A small image diffusion model, trained from scratch.
Training: adamw at rate 0.0021, 9600 steps, batches of 512.
Rows from block 2 of a small image diffusion model, named by matrix and row number. Rows with one number belong to one neuron. Each number is 128 + 24 x the weight over its row's rms, rounded and kept within 0 to 255. All counts start at 0. Numbers have three digits each.
After each neuron's rows are labels from the 100 images, of 14848 (inputs lightly noised), where the neuron reaches its largest size: "top examples" is what is common among them; "peak on" is the class under the peak. Only what is clearly more common there than usual is listed. The data: Sentinel-2 satellite tiles (TerraMesh). In brackets: how many of the 100, against the usual share in percent.
# gate: MLP gate (model.blocks.2.mlp.gate.weight, 384x192), inputs 0-191
# fc1: MLP up (model.blocks.2.mlp.fc1.weight, 384x192), inputs 0-191
# fc2: MLP down (model.blocks.2.mlp.fc2.weight, 192x384, transposed), outputs 0-191

gate.248:103111129116134143175145102064134138126145143137172171145131096133113099131134112112123114164157112161128081123129090153123130152069130170126132108127141160117135127115163103131158147143166160147109149135134157135125111120178114138076158157158167145104127158115137122125135118119119138179138113137153135177104131074141127106074102131141127135157112112175118132131120118123140164132124152118159137134095147069121134128090101123113116141131166144087140103121104105113166088116145165153129153198147140160134079143156119129097104127131158131132133074121105111120133139153140140116
fc1.248:158131122131150108089097102135112134148101141093104106159139097115140115134113121177101139114115131107106144158126136135124121109186147120144115162133100129106087123141119151107102065127142107135149121136139103080113096109095139123127113118095150114122107101101133095138133143140118129083155162146132141104108146183150102153157170136165096161143115149091134107119137132144089141148087130148128102121144129163109103191122160144142131114093134080121125171164121142116098123155130108128084120103108106090141166143092108134143135186179122153168095176162145140143120132129115110107
fc2.248:120151137110140154185130134120128115122126185138173135146133113093135134162118122083132130137175108146114069112151136131106126136062162171097146086156155181118115153147157118137158151112180149170101152135129124133176107148146111116095134138143130091117143122131119153125099153126145156153155118143126176152138104101128115130091060130115075094153141138163124149144103150132097122124139150125155126141111131101165128088157128117127135140130110138121118115115099122092152084106122176133099129138126161150101056122129135123122117100112114110143101126149139106108111114154143156120
top examples: water (80 vs 40.4); main land cover: water (73 vs 11.2); clouds (37 vs 15.4)
peak on: water (69 vs 10.8)

gate.123:098144123165140141074121117105118135112113133123161132127120149137151120156134120164114137124084129146145119165163135132137121156094156142121113115158151137112122172123167176158133181178138070130136115067121114131118099093129097119155108083137126109151121061131146123150111115144141121102121178130138140112163147102164118104168101097076099119165116117125133090128151166129132131121138137181152129129118115155134087156147123144121119131114091147123137181144080081130122128141167097125124172170109112145144142131111130128128144095102123116114127160101111122164155151119142086122
fc1.123:127111116148156141138136137117128155134124129126132118116149163153191132124121131101137131132123103119129106162134161134140148102113104128121163117157123152118113118136100161139136101150136156106108068136098131133125107142164163180121158126097096156123131099139111160128145129107134111137081145122142130139173164087071128121139111109109125114080089149123182125104136105116117145129082177129177086115122146137141128120104103135162115127139125116135140160108122100123193126139125069104120197192165076132122129094117146122122103109158106133093114168109121131152113128100126127174
fc2.123:093094083132120146073165113135128184126148128125128094125170135087174118131159072153166130133139147129151138125198119133153148113104126110102153102147091120107104117122107126162140140140158129105083142092092133146141125113144113099144143129131114111135098130144119130173146138099127127126041146134137120146155179148117127130133128178118105123163132138121136097097138126125103138167107129167158146121135132123081182119145108125137109115108084149130165158154121132103133125134116156149130148151163133086130133161109140126151161098138112125101099128101093131120131125158158123180
top examples: built area (62 vs 37.5); main land cover: built area (25 vs 4.6)
peak on: built area (32 vs 5.2)

gate.46:085134097152137145103111130101127142103161117149170149112089165155123122143127138134116137114082158104148123162161137142142144161114153152132125092141148131142146106151172098128149204179135114119142140113114168123126136117133101193135120101152132126148157131144144149102095090141142108157122105137108131105145127075145129096141144104070143078145103105154130156135157124105161121111152135125157126069119117145167084135115109113140140145147128167109097132101136096151102122112117123141164138164112134179110101100137147108097101106083143122085143125143129127115169108111158118103
fc1.46:143124107148148150181119016116132121179175122095119115166119120111085126128134098133170100089134148130121145147147119126099132125109123130126119100151133136126130092119112108148155130148129095159118148135138135113149101161119139115139136133112126136083124131133143144108140162116111151118121139127067120106110109085131115156200116133180085132099144134149137166110113119129134189083095121137130105096129119142142120099122100101106109143178155110120141073123133112160099110142100122149128134113107154112077120179131139162093123130133129124162126122126130108125137144097111144157
fc2.46:120170108106101122131111140140139119155101112117172150119096190122145129207114111140135132125132158151130074112149140095116127129125127170138116142111141161122148109152112126100131128130109106133162130125147065120145156141134164107169149106176072074160163098131151111139100163122128129137165160110111067089155129136126126141163121139091149080110136082110137159134156130173140135084180112129141137131149107106139110135179150118109135127125135144142113152094140162098136123136086127098111142113152123084133124134129156141152120147130117126126156096126151131147121108111134119170
top examples: water (67 vs 40.4); main land cover: water (55 vs 11.2)
peak on: trees (43 vs 20.1)

gate.318:140102134097167087156144155089150138158119120126169120127136108119124107168115156095112129108115139123077093141129131115116118116087136166086125125157157148098112137127145129103135140112177135126104154158159136111127094106176111147099144099136124082111107118088102148132120119146144124166145151179137105105129117100133130111116132147191115100162107140138093097168109122142110179120110158168112114088150169105086137137134098143124146130133145103141117122174085093095136138171130169170093166184116140141134130150136131153120132116125142140118076134159111145126118151137118143108
fc1.318:136140095109127126110125111140163141142141140122131129125143115123166119123154179152102199222138119132137130128101162133122121099172135120098113151106116124154092113151099106152130122107133130069122091110076104113078111141132154104125134096103122132160113112130147107128137125164158149126095092135101085112131132170127140110130136087080149152130103122111124103123147127123108062173161128107139145138147119110108130150132142143167153098111133130043125143157137156124127156125142117127113122135131127157144133114112152148145111139113130127095168124143143151116113115171182086130
fc2.318:142153102122136130117162148172167117130137161151113099124137126122109110141130138126076179190179144138071130127141100144110104092115124136128107136113130144156130141127101159155128097142112126127165121098129107100110127119098139114126143085124141119114117085153156132140140142128149155131144132156125043126106141134114101147145135129142141105129138103133134108142110111150112143118119121124168157092159145129086120150120135098130105116134163078011125131147133133130130181144088167147151110139105107085149109127113137141149122151158125084149175131115106160133150128141123114127
top examples: clouds (85 vs 15.4); main land cover: trees (52 vs 19.5)
peak on: clouds (72 vs 2.7)

gate.270:135145180167109120093100112151120118132119135122143134166137137131123144155124086154155122122130147107098135144105101114107096187129100137177166078116161128044113139109141175122152146154136085137148132102128086090093130118146136088162149118086114093065142110123141108146095100154117130141102156147141140118132092128158114110162157126079068157127133116132119152156109161138100105144162140140135093131133106156161118107123131147113148124150151147133131115139085150118103128146167107095122175133116136114135136123105163132084124149141109104123123162143123127162098123133140128131
fc1.270:116164176111143132087118141115131097103131126103150163109119149178101164145125190140129119128085136144119114151101089126122130163102177142143118120126134122186130122145162143090121137120118141082114144100090109139107110106127133145108121087141176137163128085143105110085084079164107124157108113124136126098122148118141123095131125096103098154096144085155131149117131120097111092127145154216188120124113159138121094126152147133123110139078130118123113150132119109139122127136157113147142147092109136158147104118147127130114147095127128145132141152126117126184141126121127100087
fc2.270:117113132127169114140133120122137157138127132139131134145095105079097081082136144125067133130101129095117136152167191143108149094123128167137090140123133164140142146098108141145098152158171107183133124142174136134114116157144138131131125143132094135134106149084145165144149170121121090093185139153119131154161128111128136135114081081137148093152129131111125095143149143141170122132156119112066128157124084130109127162130137135108124134147103136115116124083145090101127133091113140060139102159109122152150149155095104135138110142135149095125127126102119130142102116157147102165
top examples: built area (73 vs 37.5); crops (72 vs 38.8); main land cover: crops (45 vs 20.2)
peak on: crops (38 vs 17.5)

gate.339:114116160175151109099094112122127123120098137136166137134123126128146129173143123167115112100075138099121113200109106140128115133122162148105089129154144165091132145164160168112119125146127087137136120096117110119119115098149117156114094121128133116137138115114151103134138148128115123106134169137119129103141156113162113117115159105119124080183142130099118090151159137161146131115175149174187109122135135141137073150133112177080107125154122111132090151150081120140072135161145122091119205131110096118153153137119108140117149137155121150139144104130117122162129120139098110120
fc1.339:153161096117168097147147068138136131149134139110142150158140103116092178169150120126114109091144134110125129143147171100088125140137156121120112125134142140085102159127133142098118127100154111143090067155130124076144164109142113113123131105144120096111092161087122127113118141108141086103144120167112138129091106122134112150104142153119066125118106155105140117073113181156121132154139118172160125097144135092134132105123136127123101139097144163135112148145110121124118147167119131102082179158135131146119158120143159129166101141142130156127122140149153127157098101117188118088
fc2.339:107104151143096161140104132094123138141090132121144111154160094128187095113125112119152111115096146134115107121071106134133142166145095153103122135164109152117133116182129115137147102127114151094169176106089083166153100144127140175110131170099116135114138142182124071157151159132128175131129133131126132115164148141134119133109128095163097139153131109175134137181186101126129133128111143119109102148125133133116131184135114163119114088171090106131139114164106166141096133136099118157131122090112121108105120139101104121111150114132137135128129126135118121100152092145107166159
top examples: built area (74 vs 37.5); crops (74 vs 38.8)
peak on: crops (39 vs 17.5)

gate.152:129112149132152128104171130135134109126118094148110105145148147130065121149100111098128110136138121106090143153129093145103111127080118140162150135120149153110135136125150166134140117177144124155115136119190162122143137131123118141099120115118156119079145139132141144124127117123126122152145145143107096148123119061133139109143126183158142126124166142145132135135093137152140187092098130148118138096157154139098113105129120111127084154162140122116126083116111090151130146144072177146149139156089106102127104162138100185131158134142136061133074132121074140146155138092095117123
fc1.152:119113114162096125113115133122122148100140113116136155109095167171158149135134154148146112117106126128196136128129157119154127154156158154133129106117135126122133111119159075123111197148138123088112140134094117181110195106125076169171089124139092139181134120128117121119120097119129108141134077124127141093153134131152130101136095108068163103162092116173112148130157109112147102106147129139122090100119099141162133121117112136143148124112113168117147149126139129147122128114158081123147130139141134175144156095122134117109089112077155141107131141130149142094147080117142106131
fc2.152:133135128120127133133137159138158125120119109125140125147134120128086124158080082111122122124139138125107134123142102102115129146121118149155147135121122144139157172118108186109144113164100124135126149113171142138160170119102148125113142102141108124096153145137152136142136105122123128122157160114109059136104104087092113136161085164186123116105139121134140148112105134129134204093105139137123138139163112105108137122127140104097086119152134126123104075120133124164132175162071146114071143132107137088119121163172105208118144132147137096138103115117097148132132148080123174117
top examples: clouds (87 vs 15.4); main land cover: trees (56 vs 19.5)
peak on: clouds (85 vs 2.7)

gate.2:123133153145175129151117112121134152108142122104121127131154104133094123109144108134203085116076106123159138151120111147128099150132104132122101145105124139132125127116075125138147084145143102147111139119105147145078066109127154115115144131119174160099120149112176137085158115115112142089111115124119134095158142135128126168124200170124103133136149172127128149125113147139136118129138099150105123111105130176095150121116149155110141133171155145103134077142134149140070134138154132129082118100150068156114138169150138109147149193158127141124124150137125154153139135113151144145
fc1.2:152115100129115157122133125155128095120131136138154114112115131117139140143129147125060150119151119136098123101141135094135147115129170122076106102150116143110129182159158154124077180111122154064122146132131136156132157130138127128152116137120090131090138121148151113150104165089156116161114151110137127153076110140197120151134104054142162108140072131113117115129138136102122128157117132097136134135152096110154122152106049142114143118129115138187144152131126112119149146127128129120131143158088174114119138134106117158103099096093119132127139137153105133085105124155100096121
fc2.2:085181128121153122119152079122116101168125116126114130156115055118125154101143115154155134115100109107162132141113098140133112138134088152103089127122163154105161109130107120127087151103151160151122079119116161136128097116112128093111122167112110149105134181142109180101135113087129120141118111109128143153098167109142121123117136136151138174107164151117127142106068145101145122132140113171110074119137136126097177124118131122131083099159134132126167086110104145119104131139112115142104109129148093154106129145146148152144165135122125096142084144091128134144123100110075169139
top examples: crops (64 vs 38.8); main land cover: crops (43 vs 20.2)
peak on: crops (40 vs 17.5)

gate.294:154132102123192132152120085116145133134176119074104129122113098121050133110164115171148107133102167115137136139125172133130125130135134141092080103154132140161112127123062098146120125127130136119072156147113160132126094131115132122144108135110142144089122099137159113125136166119119160110107133138139132082158151115162149166158168139135107153104148135152091145103155111132111154106108138151120097079125127177116146135122089132131149138155182112098141104148140143149098130155132115127109117100118131110102137126138129098082115184136141165163136128150141134133110124092136154169
fc1.294:156114115119091135136119102131156119103108122149192108128159141091149135153101158137116175129179115173136135101128108111147110099139130126140126148107114146100123173140160169113104141105132089106142126140120087173113151143131151126131141103108059117108158106120118132118131137115155127170139126126154130163082138143162138100120093099187155151137072120123129116133099126116124124146133129112080134120153106120136097135113108139084112141101111114162174120144112132125116160132141125098135175158099133141123166176090140144149126098100130101101115114112093162104116200143095125141
fc2.294:180103087160127104150135107105145089128114124154157120123124081096154133111159138160146095133184099122136161122116100147134087108128145132126117118128151154090113114121134120145113112130149094147138115159118111144141091127106118119132151185098107125111139130106118173121192128105125121153115100135114119116102140149150159135121129134142112159102110159104081119118069120133113103137126121140118062120134119168115191068121071142129130137126154105122172071171124125148108147110142115143161145144152122128134125169125154148068130143154134119146114131133140141106128104114080108148
top examples: crops (67 vs 38.8); main land cover: crops (45 vs 20.2)
peak on: water (34 vs 10.8)

gate.246:127183121143069126138146129124131137119113130127144125129153068164109144125083087130128145123136122118153128144110136089153096121125146124169132124161170129137129153167111163134139139141149081125109134142126142120133145166099127100147134108109145126110115122127106104092148125120098109129086120104145130073179160132178113094157147140115076132161057097117147113141153126182147147097194109093157174131128126115162137125090169135122147116157123116130128132139111096122147134152130108133131121179129103101104150102079080139122076147130127115151134133113118116138134130156101135149
fc1.246:130122130098151109134100104186136153157140126136113100127128102131123144098134122092157134147148147101117159075113119149114131109133117108163130131101113131126118118123070096116086110095111173129092140172140134131151139139103162144134139182133099166075146212122109136134111151143098108155120105150131131134143124161094135161111172163181133118086124147107120154090133087155136109155138131100125122106137124139112188101125135127093159128121113141132144103140151133087126134124103143152118122095181138100113128159137101127136135159166160131127087156145144128095095114140114157165
fc2.246:130100148147199133112099128125142101135149131139099123149088135119159101136189170136130125125117139139090125111133123155091137122119110140110101081117068127135096135093141118144126137129119130130121123101175064128134129124171122143102102147138088139155114114124177137168116137131143164107211138185136110184104082110091125154133104111115144123103156145163123133121104128094113122141096178138116078137129139132108123121185142159119072115116132137129127149121125165117122125130134103109107131100130143150138141139149136127138182110157129147097124147134131125137109119131173098119
top examples: snow or ice (84 vs 20.6); main land cover: snow or ice (58 vs 14.6)
peak on: snow or ice (59 vs 14)

gate.45:138129141170141129185109105125137124130112120064102191138131135158170127148162104138146117134133140126138095142132140120150090134120106158101114097114159118140116165136163170109112145146165087136100106141111111150137126156163131151136081115152110122159151146113114133113164117072130123102124118127098135146140174086125117134173131205114110132071148143128111140148137136151142090094113146077120065083129122130136142084117129148121130111170152132124146125129077107107133131163087128082125143150128097138106168162120118122117127124113136132134112100128162134140118134107130143166
fc1.45:145107127087156119121127186128109096140156121056153091156130099117149121094162133141131127122151122122173148138124117131108168124107166119150171169164122151087123176148116133117128111112102145136109156147170134089129122092100114108119162118078110127059119114121126114129119124146123126160121152136153118109156086143161126107114097092114137142164106143156213107139096136123115144138144099155129164140129107124156109108140160139131132113107092154116125129148116136164081125123143098120122140112110147180133139135160168133157127100136108144138121170097113132092149123151118113093
fc2.45:151148104142131121176113093117141081174084119165128142112116114127130081164125113101153125136145115120114089113152153142151104116122151111143100099121121094164131145140143120170154142146119131121126136098098116110127102179189113178166106130174114112130109112134119140146100144128176128111134100157134111096147173111147127126146129132088124137123089131138053153151164120148122112143133161112154090075114113165150138126151095128161116094118171129110139148124118087140141120142081148125120108106117087124087136139113159113086134144094148161112163107160150124152136161130129144132
top examples: water (77 vs 40.4); main land cover: water (62 vs 11.2)
peak on: water (67 vs 10.8)

gate.200:136128146139155115146084125101127120115100131120176134109138093089182094168135126178075131126107111151105114176115138135152107137115153169101133141142133180144111182148140177140124166136153088156116093135156124113123109126138118126130089115116153106119145075112151137106104142123090094089143157151120127138151109130147125138098096133129110128131120152085155135124104137160118123138155107163160166136126119138138097173162151165086114162108147120125110174175066107140111120146137136107101130109082105127136162115106159154150132140121105149107088162139104120114137123118105120137
fc1.200:151118095132156106125096105147130155145117126109143086111105116100170146153162087110133121118088128123165122154095128121096095149116159121105130082123157116092116128088119108112111112132125112129118106072139100105147122090107148118132102123097099095114098131115109112132107142114112088100078162158129119140142105119133129115148159157112102138122136150167138154153105128144094163187151139157161103116135126100120136156172145176118142111152131111132146153169104155140122139156139164146102144148152109086133143104102132146111151136153059148164153166168102137095153165093160140115
fc2.200:127131135134110123151120137128127098135132129138119125159169131114140068149115142199117124133114110164066132147150137140162131116121119119073153171149096143130094115169134129154117157116143135127126111180126135102130104134134097126120164125076155153128150132128148147121125099129109136113164066162122119086108145147112140148090085161157122116115097117082135112149130120158143145110111124106099167095130127130099160147111098101133074150102122129123113118151098122103106145116113096155101108095095096142114128114097138138132089134091149165078091133128147140113125048138127129144
top examples: built area (77 vs 37.5); crops (74 vs 38.8); main land cover: crops (46 vs 20.2)
peak on: crops (47 vs 17.5)

gate.218:128135105109153109145146152153124137125097154128154157118200130088105099128129136108166125127116075121097099132104107089126129135117115110106120116106127157140097153122102164136088118105109137147125087129156141111119064141162210104102155125099150117107139141129146134117151118118131134107099173110125113128125140137134122165086183122149114142111148145096136114157117150140106107141165146126130127177130135080094147165137162159131074145176147114134113114147076142113122119123132154141114144141115115120122106153117159156173135146154111136142100097142118102169136157158130077109
fc1.218:124094182109146133096148071154135100117104116182134130117126164158138110144142171115130126127123142127133113115126104147156165127097137122145173184115137116068123165144152155112123109100119132117146126152170130129136128078119104129122146099109115113125122148133083121130123106146122111160169136131115123148139129145129132097113102132122167125155112134152225086173117116131138142145152094119117168130130158143123113122120153117118129102094061126115136141122124121107088135141121128118139122154103106187128118122133125131159168059132128137151081156105122132116148130183102107110
fc2.218:122152110118129122143116255108078128255142160048133137141116128121139126105128115150138134127115118122115136131132138107111094140140135127107097114134116138148137107109117150142140149132135137144113129126098125128136121156149179124132127140165125172145142146119155144113118123106126147116094140124125165101119126113113119141141134153146125126097145110126085142108140126126124115122138138121138120119118095092134143133138128144133118146169166135133119133113138142115141115106103134109109155121137142097113137129129147103125099164123123119102135088137121106148127121098170129151
top examples: crops (69 vs 38.8); water (67 vs 40.4); main land cover: crops (45 vs 20.2); main land cover: water (29 vs 11.2)
peak on: crops (53 vs 17.5)

gate.265:174119122163112144146112123144111146125129129119115093139140109112107124147109144126130006114132099080102117146113099093115120124120121139158162092145119127134106156115114132109112177103120121119107077086136110113135115181146128110145160087128104132120145121123130128151123084119097104152120140113163141103145156114136141149114137154132115160077114118153157142140171135130127141126134115115144114140139118115170139132134173098139101128128088119120073125110106151122142145141136097117146165143125117107190117089157136107112137137141120140161151180176160187154114165125137124136
fc1.265:125138143138088146092149118122118166118154124152111109111183180127102128123080154111160109140119104130164154116134152105135114155131094107172138135094136135124130108131170125134082150174127132099140125120124158183103181109131135192124088141126124138139153153136156137133114103132112080139100091118145126143159105099141125096133154134089173108109169127107102133118156162109129104123135147110108147099145096159130094112088131126128119144156133155136130095114160112136123130126131133142145111157126087165179121104137126129094111113121163085082116104111084139077161166129155101115
fc2.265:163146090157103127136146120100130107137154114122120106140132101124118118113116141163084080109147104129084129136103140111104129106110123130125151105182116140159148165149104103103145135145151115095122103097123094159101118178185114060144173093124097143107103127148139110149158117139115128122138143152132118129145140145156137097084112138124087156100119125140160101147173159130124142162128093143132145138141114127177119127096148134121147137126105110118103126082122156079160136153138121104132152163148085111166117093146138103073153132166120130165156169141118148174113168135138119157
top examples: snow or ice (45 vs 20.6); main land cover: snow or ice (37 vs 14.6)
peak on: snow or ice (35 vs 14)

gate.191:073118137136123150116123159145081139151126170121114121099125132107161152095125131124120110125109134140121142113156109150135157152124144098184178138109111105132163108143154145147153070150100178178174142123113161106175102112110159114134138118144151140143176158144119140133077100165113148155133129112121171151100112154088099144130133141111114120102125134117150138137133158117147119153119110093143174179078119135165097115118171105124084143109107165102103124091154144120151072111123136144126119078163145137113092103164126095131138146137142109130146121111135097130146132119138139106
fc1.191:113150126157157129073133167142080120130087151167139122114124182137142140131113105114097107143156170115098125141150091139150143117141090123173151141142139122139139144171166175127158107137119127173173106091126117091162130134108112103140127071121161095102139126125113149136103071156137128119131118119115154166114134120080084099157119110130149107103134117135175126143110125141155152128157128101148172123087142113156113176140164101138098137106087113133119152106126122128167113125093139100146134128117114111130111118119140118158157121153114075143143169144136098166167144129090111112
fc2.191:146130100120127138138102092116198128100162080122134129146121121126119112110130135161187120128123098146190169103099156093135109129106133136123124109165140152109105106116128097128124166096110123109062144152111151177125128137155124133147124174110094129134149118121134120144128152113129124125121118088139068099154112114161186141117096110116126144140129144138109141107122142084097133105123173108131116140154090172143156103135117171120150124165142133107141105135196124137132150083161063108131115138109163152133133121139146136121093109116151173125121095118143165113108143122153131122
top examples: water (97 vs 40.4); main land cover: water (95 vs 11.2)
peak on: water (92 vs 10.8)

gate.269:120156117098137092134141142099133120132137131133132130129145083129141104156130146123100116145116136107057097170125139108101098105108143141102105164156139156123111153092142165124126112132155133133111134135156131097098091126174144087095136116100158078096114066090150127143116138161128163130116170171131130130147113126153139101103145122134075146143137110109107091171114158146096162150137142158137140129132156132115072156139146172117121142122149098139136135175084121072104128176131146155083157138113109137161144117113116139131158148151097127141115108145077137145130117165140125093
fc1.269:152128133129105099113114106145099162143090108154160131134139149147133157158108099135156111007082104149157101126126145103132112166143092149140132120104126133112139105120121117119104143137148130159138135161123149123146156159127153165126093141122116115138134152116117109113150100104078105123150150125158133143149123122144164139089154152095132119075128150103131135136182128160114103141159153128118087106139107113112153102134123148143106152109136137230154142130112139138125107139179130118133151127143092122116158144115147116101152106143131126103081143138128140102099093104100122136
fc2.269:153125155139141151138134135129101139174157107129109094171118133142097148130116127145121098049087115184117122146125167114077137131112105118122120130131111140128136102164143112124157149117163127115135125129109132122127134159131103131137145124095141143121133122135122106159113164120109135108165137094145105133143142128113197101131107108165104120144111115151166136125164168121123147134085114162149124146151124119123101151118154123155098107128135138255127127146110150098147106144173113152074148130099140108095137134111115090162128120128146107121124135121138140147132125130141121112
top examples: clouds (59 vs 15.4); main land cover: trees (48 vs 19.5)
peak on: clouds (57 vs 2.7)

gate.173:123140149135081102146096121124116139132094128142091107163135100132101153145167059141156136115136094098143126120129170114072154138142171130141082134103118155168100154156120138130132150121120113115105122134140076113133132090126117091130090127097122090132117132133118112071111125184139147124111119124118127099126132131116113163147118139101121181114039135115157085114096150137102124118153159144154086117143175144120116174126124150113140175161116159142129121126134087132170133122148112122148120143082158141132112130112130127126166145169112106134134124089114140128172132135150147148
fc1.173:122112094138120130162100137157134130120088127132157148112159123149165133124157135104118125130113115111139149120177124155185115137149075086156111118096105078134149109106171144139134129108120159087128106153110137102139085169140119119133167140154105148131144136116137181116126100139124169176126122140125133135123184135108133107143169151134108126152104140135126141187133157138150128140072138083143060106135135164118095059105132138120126095120105118136122096121144123133113136130088102182110124094157093146105151119142151124148122120060154134107118137139150139126145115124124156117
fc2.173:158129128134181155106172132125123101144171126139175151119140165158146111139094187141131126135158125156127135127122090140156071113121130113100174094149157115091152133083104126133125122140156127141135123119142145155112119170120139165113148123142151174151124115127157135158147107073129110109152128142124126163138110142159126099144154091144109097145199099131091152147124111143148122134125117122117184177133086123134163087141133122143123077103130095138137146116122163131081135142103151129107159099172109107119155161116109128130106107110162145128120142158151129127077134141090111108
top examples: crops (84 vs 38.8); built area (65 vs 37.5); main land cover: crops (58 vs 20.2)
peak on: crops (51 vs 17.5)

gate.89:112134125150151119136120112118134134118113125140170151114137120157182125159130113110090169208107124095104128188144126127119117166100134169123106115140156158126123150135149138122119128101132100121129096114148104106127067121154116115129156050163113121139128086108150157136120104131154118126142159156144120105153144104144119104102143106085110130152126102134108098127106166162114111121162130155152112137151159129145107146140153147111146115150115128087085169171073083121114149118114117141107137153114117155178150119127156153181129123106132105149121176143138134165153162133112126097
fc1.89:159123095097108102135112088099165105135144133166152119142150090138150120137163126146093161144134120126110090111118151136104119065156139159079089110168136155141129116092111158097098127108145134110097163146132123147114137115167138115113091177120135083136121113129172114138154141127085194161118156143117121150136118121158128156110153153155092092119128133104126134162142129142107129153123148153139093132133107103117120120144096162114158136148160098072149141159107129120129149167135156124112164083121100102138151137124127149085121124157134125145129110152123121089114061159100117155
fc2.89:120134099128138097165115117171144129148111135157128117125104149106134097171146110136155141164202135095131123119148111150138100141071133081098153113134132129117111136143134108177141079152140089123138115133117095125129110174141117123105155109126093156103124101084129139114141104131186117094116062168132124113137160114124124109129127120134139142143132133154108138086116132135106138112154109126124122116140108112151147140143149110087144151073093120079111120153121128127130146157160142144093100169150159138145084082094180145190087123113162156147111148128136124132112150107147108117
top examples: crops (90 vs 38.8); main land cover: crops (71 vs 20.2); built area (67 vs 37.5)
peak on: crops (66 vs 17.5)

gate.175:108131154138116119097111131162090112150077155113096127098121151154141158122152112151133105115110180121144164116133125173164131121173085104182118162110119102150141136119125165117139094133106122126155097104100102133130128116085104094168102113104132124139138136133108122136141108159076129085149097111118183148123146161079092158145144130136133134112152152106151135134128098139159111125101098092121124130085128156120162115125156105107125109082078115125117147114159137143141109133149109115123108087150097082147157126142113099147153134149133095162146178125160100131148112098079149142
fc1.175:145122094118141142154149124093167148106180098139158130159139096099107107132110153109130153146140080137115089144126128080091124137096160156081138090144139153116120120140134085134116167118150132132106159155157156122125130141171164160094149148149121140122127129120151139120118137102175126167105151149138079104135109106173165100112127124126118127145104099149098114131123158110094145133158154167133127125167135102138087141134097154143130151177177138132132107141095122115106148110107154147131140175105159173106098131113141155103100126110125164097118082123095163124117146157177107117
fc2.175:095125164162132144100123109134094114140128151137137131140119121133139140121170122117114122114161168125116096123166100175147140166114105147144140110152131120190159172165145160128142120136117117152166104119101110155155127119100109104134109117094119147090145160140129175118157128107131125129146118129133164144110178136138094123150139147145149127093137147166184173103107107129161112149148091090141121082102135091150156115107129064107116138135109121128153136134023132142123111160107153108150136117113135127113097154150158156137165140119136089143149165114130094104130130118116138149
top examples: water (92 vs 40.4); main land cover: water (80 vs 11.2)
peak on: water (86 vs 10.8)

gate.309:151147139119143125102152131120119109131175123128104107160086124117094105147112121176144130128155140145140113137095122100078143108131171159111147120169141172104098134145075118123121139117143094163129156113164100156125161103101120139125102117098148106113097118142116079131140166101120099089129137123123124099141076128139117158104095078123128141122157112137129127073125080123110127115169122185123193152131102094140153198162119113135143154130121116123135188139121141138132129135149126093142151142102152096136127137110100134108121117185103130162144159133141126120090130116125092117
fc1.309:100154164167109152157148150082128095120072122115138134117125135075127168138127101146097122131176095094098154122143136115080107121144148134133094136105147129145091125076175124186149086127134134110139094141128111113115115159121146115135105121142107177162119112130117103118116109115152115074121162132132137140114187102125136094148122132143105109157126172135100144097144134140117125093097147116080154118123174128158177135137081146132134115131147113127114105155134158137135131105150111125117135130151134121118106101103143118114141104103168131101123093173134132148170172153177129162
fc2.309:122150172167111129129170134065133082113106133095131132150103128089115168152135118139111127123185116084095114134128135105083120119142132122146101127119134127154084081092181109181128122124146132100134107149160133116112149172117164121145118135146114172153087117161122119116123126123138118100104179170131121151117164100117128101111108124141120111164146162138096149108136138142121156105096145121097161098135168114154170115140081155144146127140141114126158092189169162145122119131165127129122150147126128140117107115123149125105131091104150133103111113185131135125153165134151102144
top examples: crops (76 vs 38.8); built area (71 vs 37.5); main land cover: crops (64 vs 20.2)
peak on: crops (60 vs 17.5)

gate.72:143123125149132119145114174133121104122118132034117152147144123159159082164157101155122133139146126153163057151122143126176084156114062130146144124133112112125133162146169170146123128139159098119116134122123077127112121152152104102125124104134149108110152124092111138143176107109141148093125143129138133163163156112171125120120123163109112116131093118124129116173120153149122118108123142103138071118123111154133113139109157182160131102150162126134149150141057104123116128162101121111115126134094102138123175147114142129158165118105130133128114114124111120172150153118132109118
fc1.72:123102198158113124104123114113136112136137145135126116145161117118129182151100146121126124133119108126081123128129131120128110155137124114119099128101151136114121122097150146137126107167153128144156094125131155109111133085152137123133053110107113137182112091112162129107107125184106159138129135149131140142117158138128135092182153175151128160148179160117112126112143183136131107163141128120119148107139144131102089079113179142101115129134071114143180121144102144100128131136131135128097149130119077165148165106113128132122118148164137104100074140121098108111119063138136143106
fc2.72:151113152138147131152138129125123100131194130108116133131110110143114085167157120156145124133171156145162068166112148155141136122146089096117182123131096104117112120139123159156085138126151111124121180134127088140125116159115140087117116149143166108093168145132086146139123115159180122117115113147129146130116144120143125165103109133106118113127132093131082119136119121154123114128147127134134125137129130165163118213109129148154124137163152113128136168159134057132097123161094093145104134152133128150124092158154108130128162113103132116187120134115107118148141166095128098164
top examples: water (69 vs 40.4); crops (64 vs 38.8); main land cover: crops (44 vs 20.2)
peak on: crops (42 vs 17.5)